config = dict(
    arch='vit',
    head_dim=64,
    patch_size=[2, 2],
    init='torch_default',
    residual_init='scaled_by_depth',
    max_steps=8200,
)
Rows from block 2 of a small self-supervised image encoder, named by matrix and row number. Rows with one number belong to one neuron. Each number is 128 + 24 x the weight over its row's rms, rounded and kept within 0 to 255. All counts start at 0.
After each neuron's rows are labels from the 100 images, of 14976, where the neuron reaches its highest value: "responds to" is what is common among them. Only what is clearly more common there than usual is listed. The data: regions of photos with short descriptions (Visual Genome). In brackets: how many of the 100, against the usual share in percent.
# fc1: MLP up (model.blocks.2.mlp.fc1.weight, 640x160), inputs 80-159
# fc2: MLP down (model.blocks.2.mlp.fc2.weight, 160x640, transposed), outputs 80-159

fc1.426 [ 82 119 100 136 145 154  73 118 136 125 148 133  91 139 160 113 138 121 134 167 139 143 128 147 129 129 122 123 145 147 104 150 116  76 151 111 113  76 167 121 164 127 120 138 109 102 146 136 136 108 164  90  86 143 142 113 139 132 136 107 170 152 133 140 140 173 137 130 134 129 116 142 122 155 132 130  79 127 151 130]
fc2.426 [102  92 135 197  81 129 115 167  84 134  82 131 110 110  79 127 110 124 107 153 106 106 129 136  96 139  90 138 116 104 159 140 101 153 135 117 122 111 167  96 110 102 109 138 129 145 143 145 140 100  88 149 156 121 134 110 111 168 125 157 158 106  92 105 143 124 173 153 110  83 121 137 159  94 112 102 156 148 134 138]
responds to: text has "sign" (30 vs 2.1)

fc1.482 [ 84 111 106 132 153 115 103 119 125 148 120 139 129 133 120 153 123  69 151 141 163 145 112 137 133 162 157 159 108 127 117 138 137 146  53 100 111 117 120 109 101 105 165 114  61 139 139 141 152 150 124 180 125 111  95 107 146 181 116  87 121 135 130 156 112 138 141 155 150 141  91 139 175 132 135 131 129 123 147 144]
fc2.482 [ 97 117 148 149 127 142 136 108 123 122 159  47 125 143 167 106 157 132 131  85 139 122 145 149 109 132 155 141 144 126 100 106  68 116 154 182 110 172 179 122 105 154 157 141 158  93 164 117 139 139 137 120  89 156 138 118 104  99 136 145 113 118 105 115 141 134  99  86 149 120 155 157 133 112 127 136 125  84 103 136]
responds to: text has "sky" (52 vs 1.7); text has "white" (36 vs 11.9); text has "blue" (33 vs 5.1); text has "clouds" (27 vs 0.6)

fc1.146 [129 135 115 163  67 145 147 100 135 139 105 133  93 120  99 104  98 170 112 103 135 144 120 134 140 110  79 105 136 128 129 139 145 140 109 124 104 175 116 147 116 134 136 120 113 138 137 123  85 150 113 175 126 129 120  86 101 132 127 129 131 182  94 128  68  87 111 134 122 162 116 148 156 148 127  82 147 101  98 135]
fc2.146 [156 130 137 130 176 155 125 159  72 110 133  83 107 122 136 111 142 155 120 118 108 139 130 130 112 122 138 123 126 145 120 122  79 129 118 152 143 113  91 178 148 143  76 132 102 164 142 129 119 131 144 125 122 149 158 145 113 157 132 153 103 144 128 101 104 121 137 159 104 101 167 130 144 154 165 134 106  74  97 108]
responds to: text has "blue" (33 vs 5.1)

fc1.600 [104 120 153 116 120 154  94 146 138 119 156 134 118 151 111 146 119 120 138 128 112 142 125  90 199 130 132 155 123 149 139 146 108 129 128 153 100  99  67  92  79 139 150 135 115 131 154  99 129  97 131 134 132 119 193 115 151 138  92 142 167  92 138 145 156  76 161 128 126  92 106 130 150 170 145 119 127 123 160 138]
fc2.600 [133 113 104 155 150 118 123 119 150 150 121 111 132 102 145 122 123 113 141 105 110  90 131 139 134 135 114  71 143 126 135 123 178  94 124  94 153 120 166 111 164 152 157 151 130 101 107 161 130 144 161 138 129 131 129 174  99 108 109  93 161 138 133 126 172 161 102 139 136 149 126  84 130 143 110 161 112 124 120  68]
responds to: text has "sky" (41 vs 1.7); text has "white" (37 vs 11.9); text has "blue" (26 vs 5.1)

fc1.25 [ 97 111 147 115 146 112 128 172 105 136 107 105 161 122 147 118 149  97 100 167 134 115 129 152 134 116 113 149 102 158 118 153  98 105  92 101 135 125 116 105 122 129 168 118  83 134 131 137 135 121  79 180 141 150  83 105 104 128 164 150 121 158 123 136 144 106 105 183 144 129 149 127 145 119 127 122 134 133 167 118]
fc2.25 [122 134 132 162 123 125 144  86 136  90 147 150 101 108 123 172  90 105 140  88 143 157 154 117 130 127 140 155 163  93 108 127 107 178 148 131 115 131 134 150 131 140 134 143 110 133 142 102 116 130 133 101  91 132 154 169 148 156 101 144 125 102  86 126 161 130 118 102 147 165 106 170 182 150 147 150 117 110 110 106]
responds to: text has "sky" (25 vs 1.7)

fc1.65 [120 160 114 112 114 155 130 134 110 122 132 153 146 143 159  69 134 123 151 170 140 139 166 131 122 130 121 102 181 130 116  96 174 123 137 161 100 131  77 130 142 108 135 156  88  79 157 106 138 138 136 133 152 107  98 114 131 126 145 143 132 120 116 101  88 112 138 118 106 123 123 119 193 136 156 106 176 129 134 120]
fc2.65 [150 105 152 123 106 118 121 170  86 143 104  82 134 131 114  94 162 134 129 154 144 110 112  96  74  94 116 132 131  99 130 100 162  77 118 132 121 119  96 171 143 169  93  92 143 144  66  94 154 122 162 143 148 109 113 148 132 161 115 109  73 151 128  91 122 114 176 123 121 139 135 153 103 114 105 117 127 176 112 152]
responds to: text has "white" (29 vs 11.9)

fc1.404 [ 79 141 111 112 102  91 109 143 164 123 104 134 149 139 137 162 164 124 135 182 118 142  88 121 110 103 114 105 177 157  86 104 157 118 176 133 138 131 120 111 128 115 134 157 146 155 143 147  92 133 126  91 136 112 124 117 128 113 117 144 103 192 154 142 133 117 139 124 105 100 142  90 162 113 167 130 119 131 150 134]
fc2.404 [146 128  79 121 144 135 126 113 139 119 131 179 166 107 117 116 116 165  88 144 137 146 141 121 151  93 110 133  94 125 135  89 116 158 126 154 103 151 108 130 142 107 167 143 135 167 101  79 138 162 117 132 125 152 166 137 126 143 105  85 118 110 143 121 169 146 161 101 113 130 162 146 112 159  99  99  94 122 114 102]
responds to: text has "white" (34 vs 11.9)

fc1.129 [121 119 114 132 110  98  81  73 135 111  85 134 151 126 139 154 134 141 154 158 148 117 121  94 141 112 140 118 155 136 143 175  98 183 127 152 109 126 109 131 110 149 128 110 128 125  97 103 102  83 117 109 128 195 135 132 116 113 108 139 122 139 104 155 143 158 138 145 114 142  69 139 103 132  86 104 101 137 173 152]
fc2.129 [150 105 155 112  99  92 144 123 131 134 109 141 147 152 127 170 110 137  98  88 142 137 153 175 141 138  74 127 105 187 126 140 113 140 160  99 136 143 135  89 141  58 136 128 142 134 124 163 136 124 132 172 123 108 140 116 130 151 137 128 128 113 116 129 102 118 177 113 137 104 129 150 140 120 135 164 126 147 131 114]
responds to: text has "red" (25 vs 4.4)

fc1.113 [127 134 142 146 106 128 117 129  91 129 165 108 120 147 111 124 113 181 138 107 129 144 135 100 116 173  71  92  96  95 145 121 116 158 100 147 108 117  88 147  83 150 123 133  65 155 111 161 117 123 125 147 143 123 109 121 176 143 103 143 136 142 118 136 146 157 118 136  74  94 169 114 142 153  99 148 123 121 137 165]
fc2.113 [167 113 118 102 136  95 132 145 155 109 117 173 150 101 152 149 188  66 137 137 145 112 131 144 126  93 155 161 154 142 134 106 139 102  72 107 181 104 112  98 151 123 122 106 177 102 131 129 162 130 149 130 143 120 126 163 117 127 130  96 105 120 133 157 116 130 164  95 139 113 105 140 144 156 160 137 109 180 102 136]
responds to: text has "white" (32 vs 11.9)

fc1.505 [141 131 118 109 133 143  84 146 144 104 119  89  97 162 117 144 158 116 145 101 118 160 143 132 154 139  91 133 152 132 163 139 173 105 111 124 108 160 100 143  79  98 116 143  77 160 152 100 119 102 130 155 125 125 149 170 131 100 119 110 105 151 148 114 122 102 117 126 167 146 127 134 151 120 156  98 143 105 120 119]
fc2.505 [134 157 120 110  93 147 169 109 114 148 173 122 117  66 122 134 168 109 143 153 136 102 111 113 132 121 127 147  95 128  93 142 130 104 125 112 130 127 118 112 115 147 152  98 100 110 115 139 112 149 140  70 102 129 160 134 110 134 153 168 138 142 168 110 141 139 143 120 130  98 152 111 108 166 107 124 127 165 143  97]
responds to: text has "white" (31 vs 11.9); text has "sky" (28 vs 1.7)

fc1.435 [136 118 152 136 123 103 111  90 123 126 125 132 123 113  97 167 129 173  68 117 109 146 107 105  94 144 134 106 140 157 148 109 115 118 117  75 101 134 146 104 165 172 145 130 163 126 169 143 119 126 142 113 138  99  81 118 138 117 133  98 165 124 124 145 144 162 135 113 101 127  86 152  75 120 145 121 123 132 130 151]
fc2.435 [164 118 109 141 141 119 168 152 110 112 106 134 107 134 121 151 152 119 173 168 159 126 110 141 121 126 125 115 101 119 115 164 124 152 139 155 128 131 120  99 119 157 133 134  94 105 117  76 171 109 112 153 168 147 141 119 148 144 125 107 108 122 112  91 147 149 143 159 114 110  90 100  97 147 108 142 113  86 116 112]
responds to: text has "man" (27 vs 8.3)

fc1.501 [131 121 138 117 111 103 109 104 130 107 143 146 109 125 126 146 113 116 127 122 106 113 120 137 120 133 135 127 107  87 103 134  87  93 142 104 151  93  96 154 122 118 117 139 104 113 159  81 114 140 149 130 129 121 114 129 118  83 117 156  86 140 133 175 160 129 154 145 117  88 142 178  88  92 130 156  37 130 146 148]
fc2.501 [136 118 108 120 115 169 106 123 141 144  82 112 103 125 153 121 171 152 114 145 141 163 111 118  94  94 174 147 158 161 168 122 133 114 145 164 152 126 149 103  97 161 130 135 178 156 117 197 113  95 129 154  91 126 164 116 138 144 143 138 134  81 130 106  97 113 119 153  87 152 105  86 162 140 135 132 181 120 132 124]
responds to: text has "sign" (25 vs 2.1)

fc1.301 [119 152 171 107 175  93 110 120 102 141 152 154 149 165 118 139 169 134 117 166 119 118 140 116 120 136 123 157 158 117 138 106 126 111 130 111  68 120 121 126 123 137 146 110 138 127 117  98 122  80 138 149 135 121 124 126 153 161  85 128 117 155 107 139 124 140 155 132  91  92 145 159  97 115 170 168 104 130 100 145]
fc2.301 [138 155  91 110  92 131 145 143 114 146 109 118 132  88 113  98 126 139  98 133 132 121 139 128 141 122 106 156 103 166 125 175  66 161 110 139  85 114 196 116 114 136 129 138 118 136 182 139 130 130 133 137 108 106 157  85 103 113 171 115 135 112 135 166 107  99 113 122 143 126  90 104 110 155 134 108 142 119 117 120]
responds to: text has "yellow" (28 vs 2.5)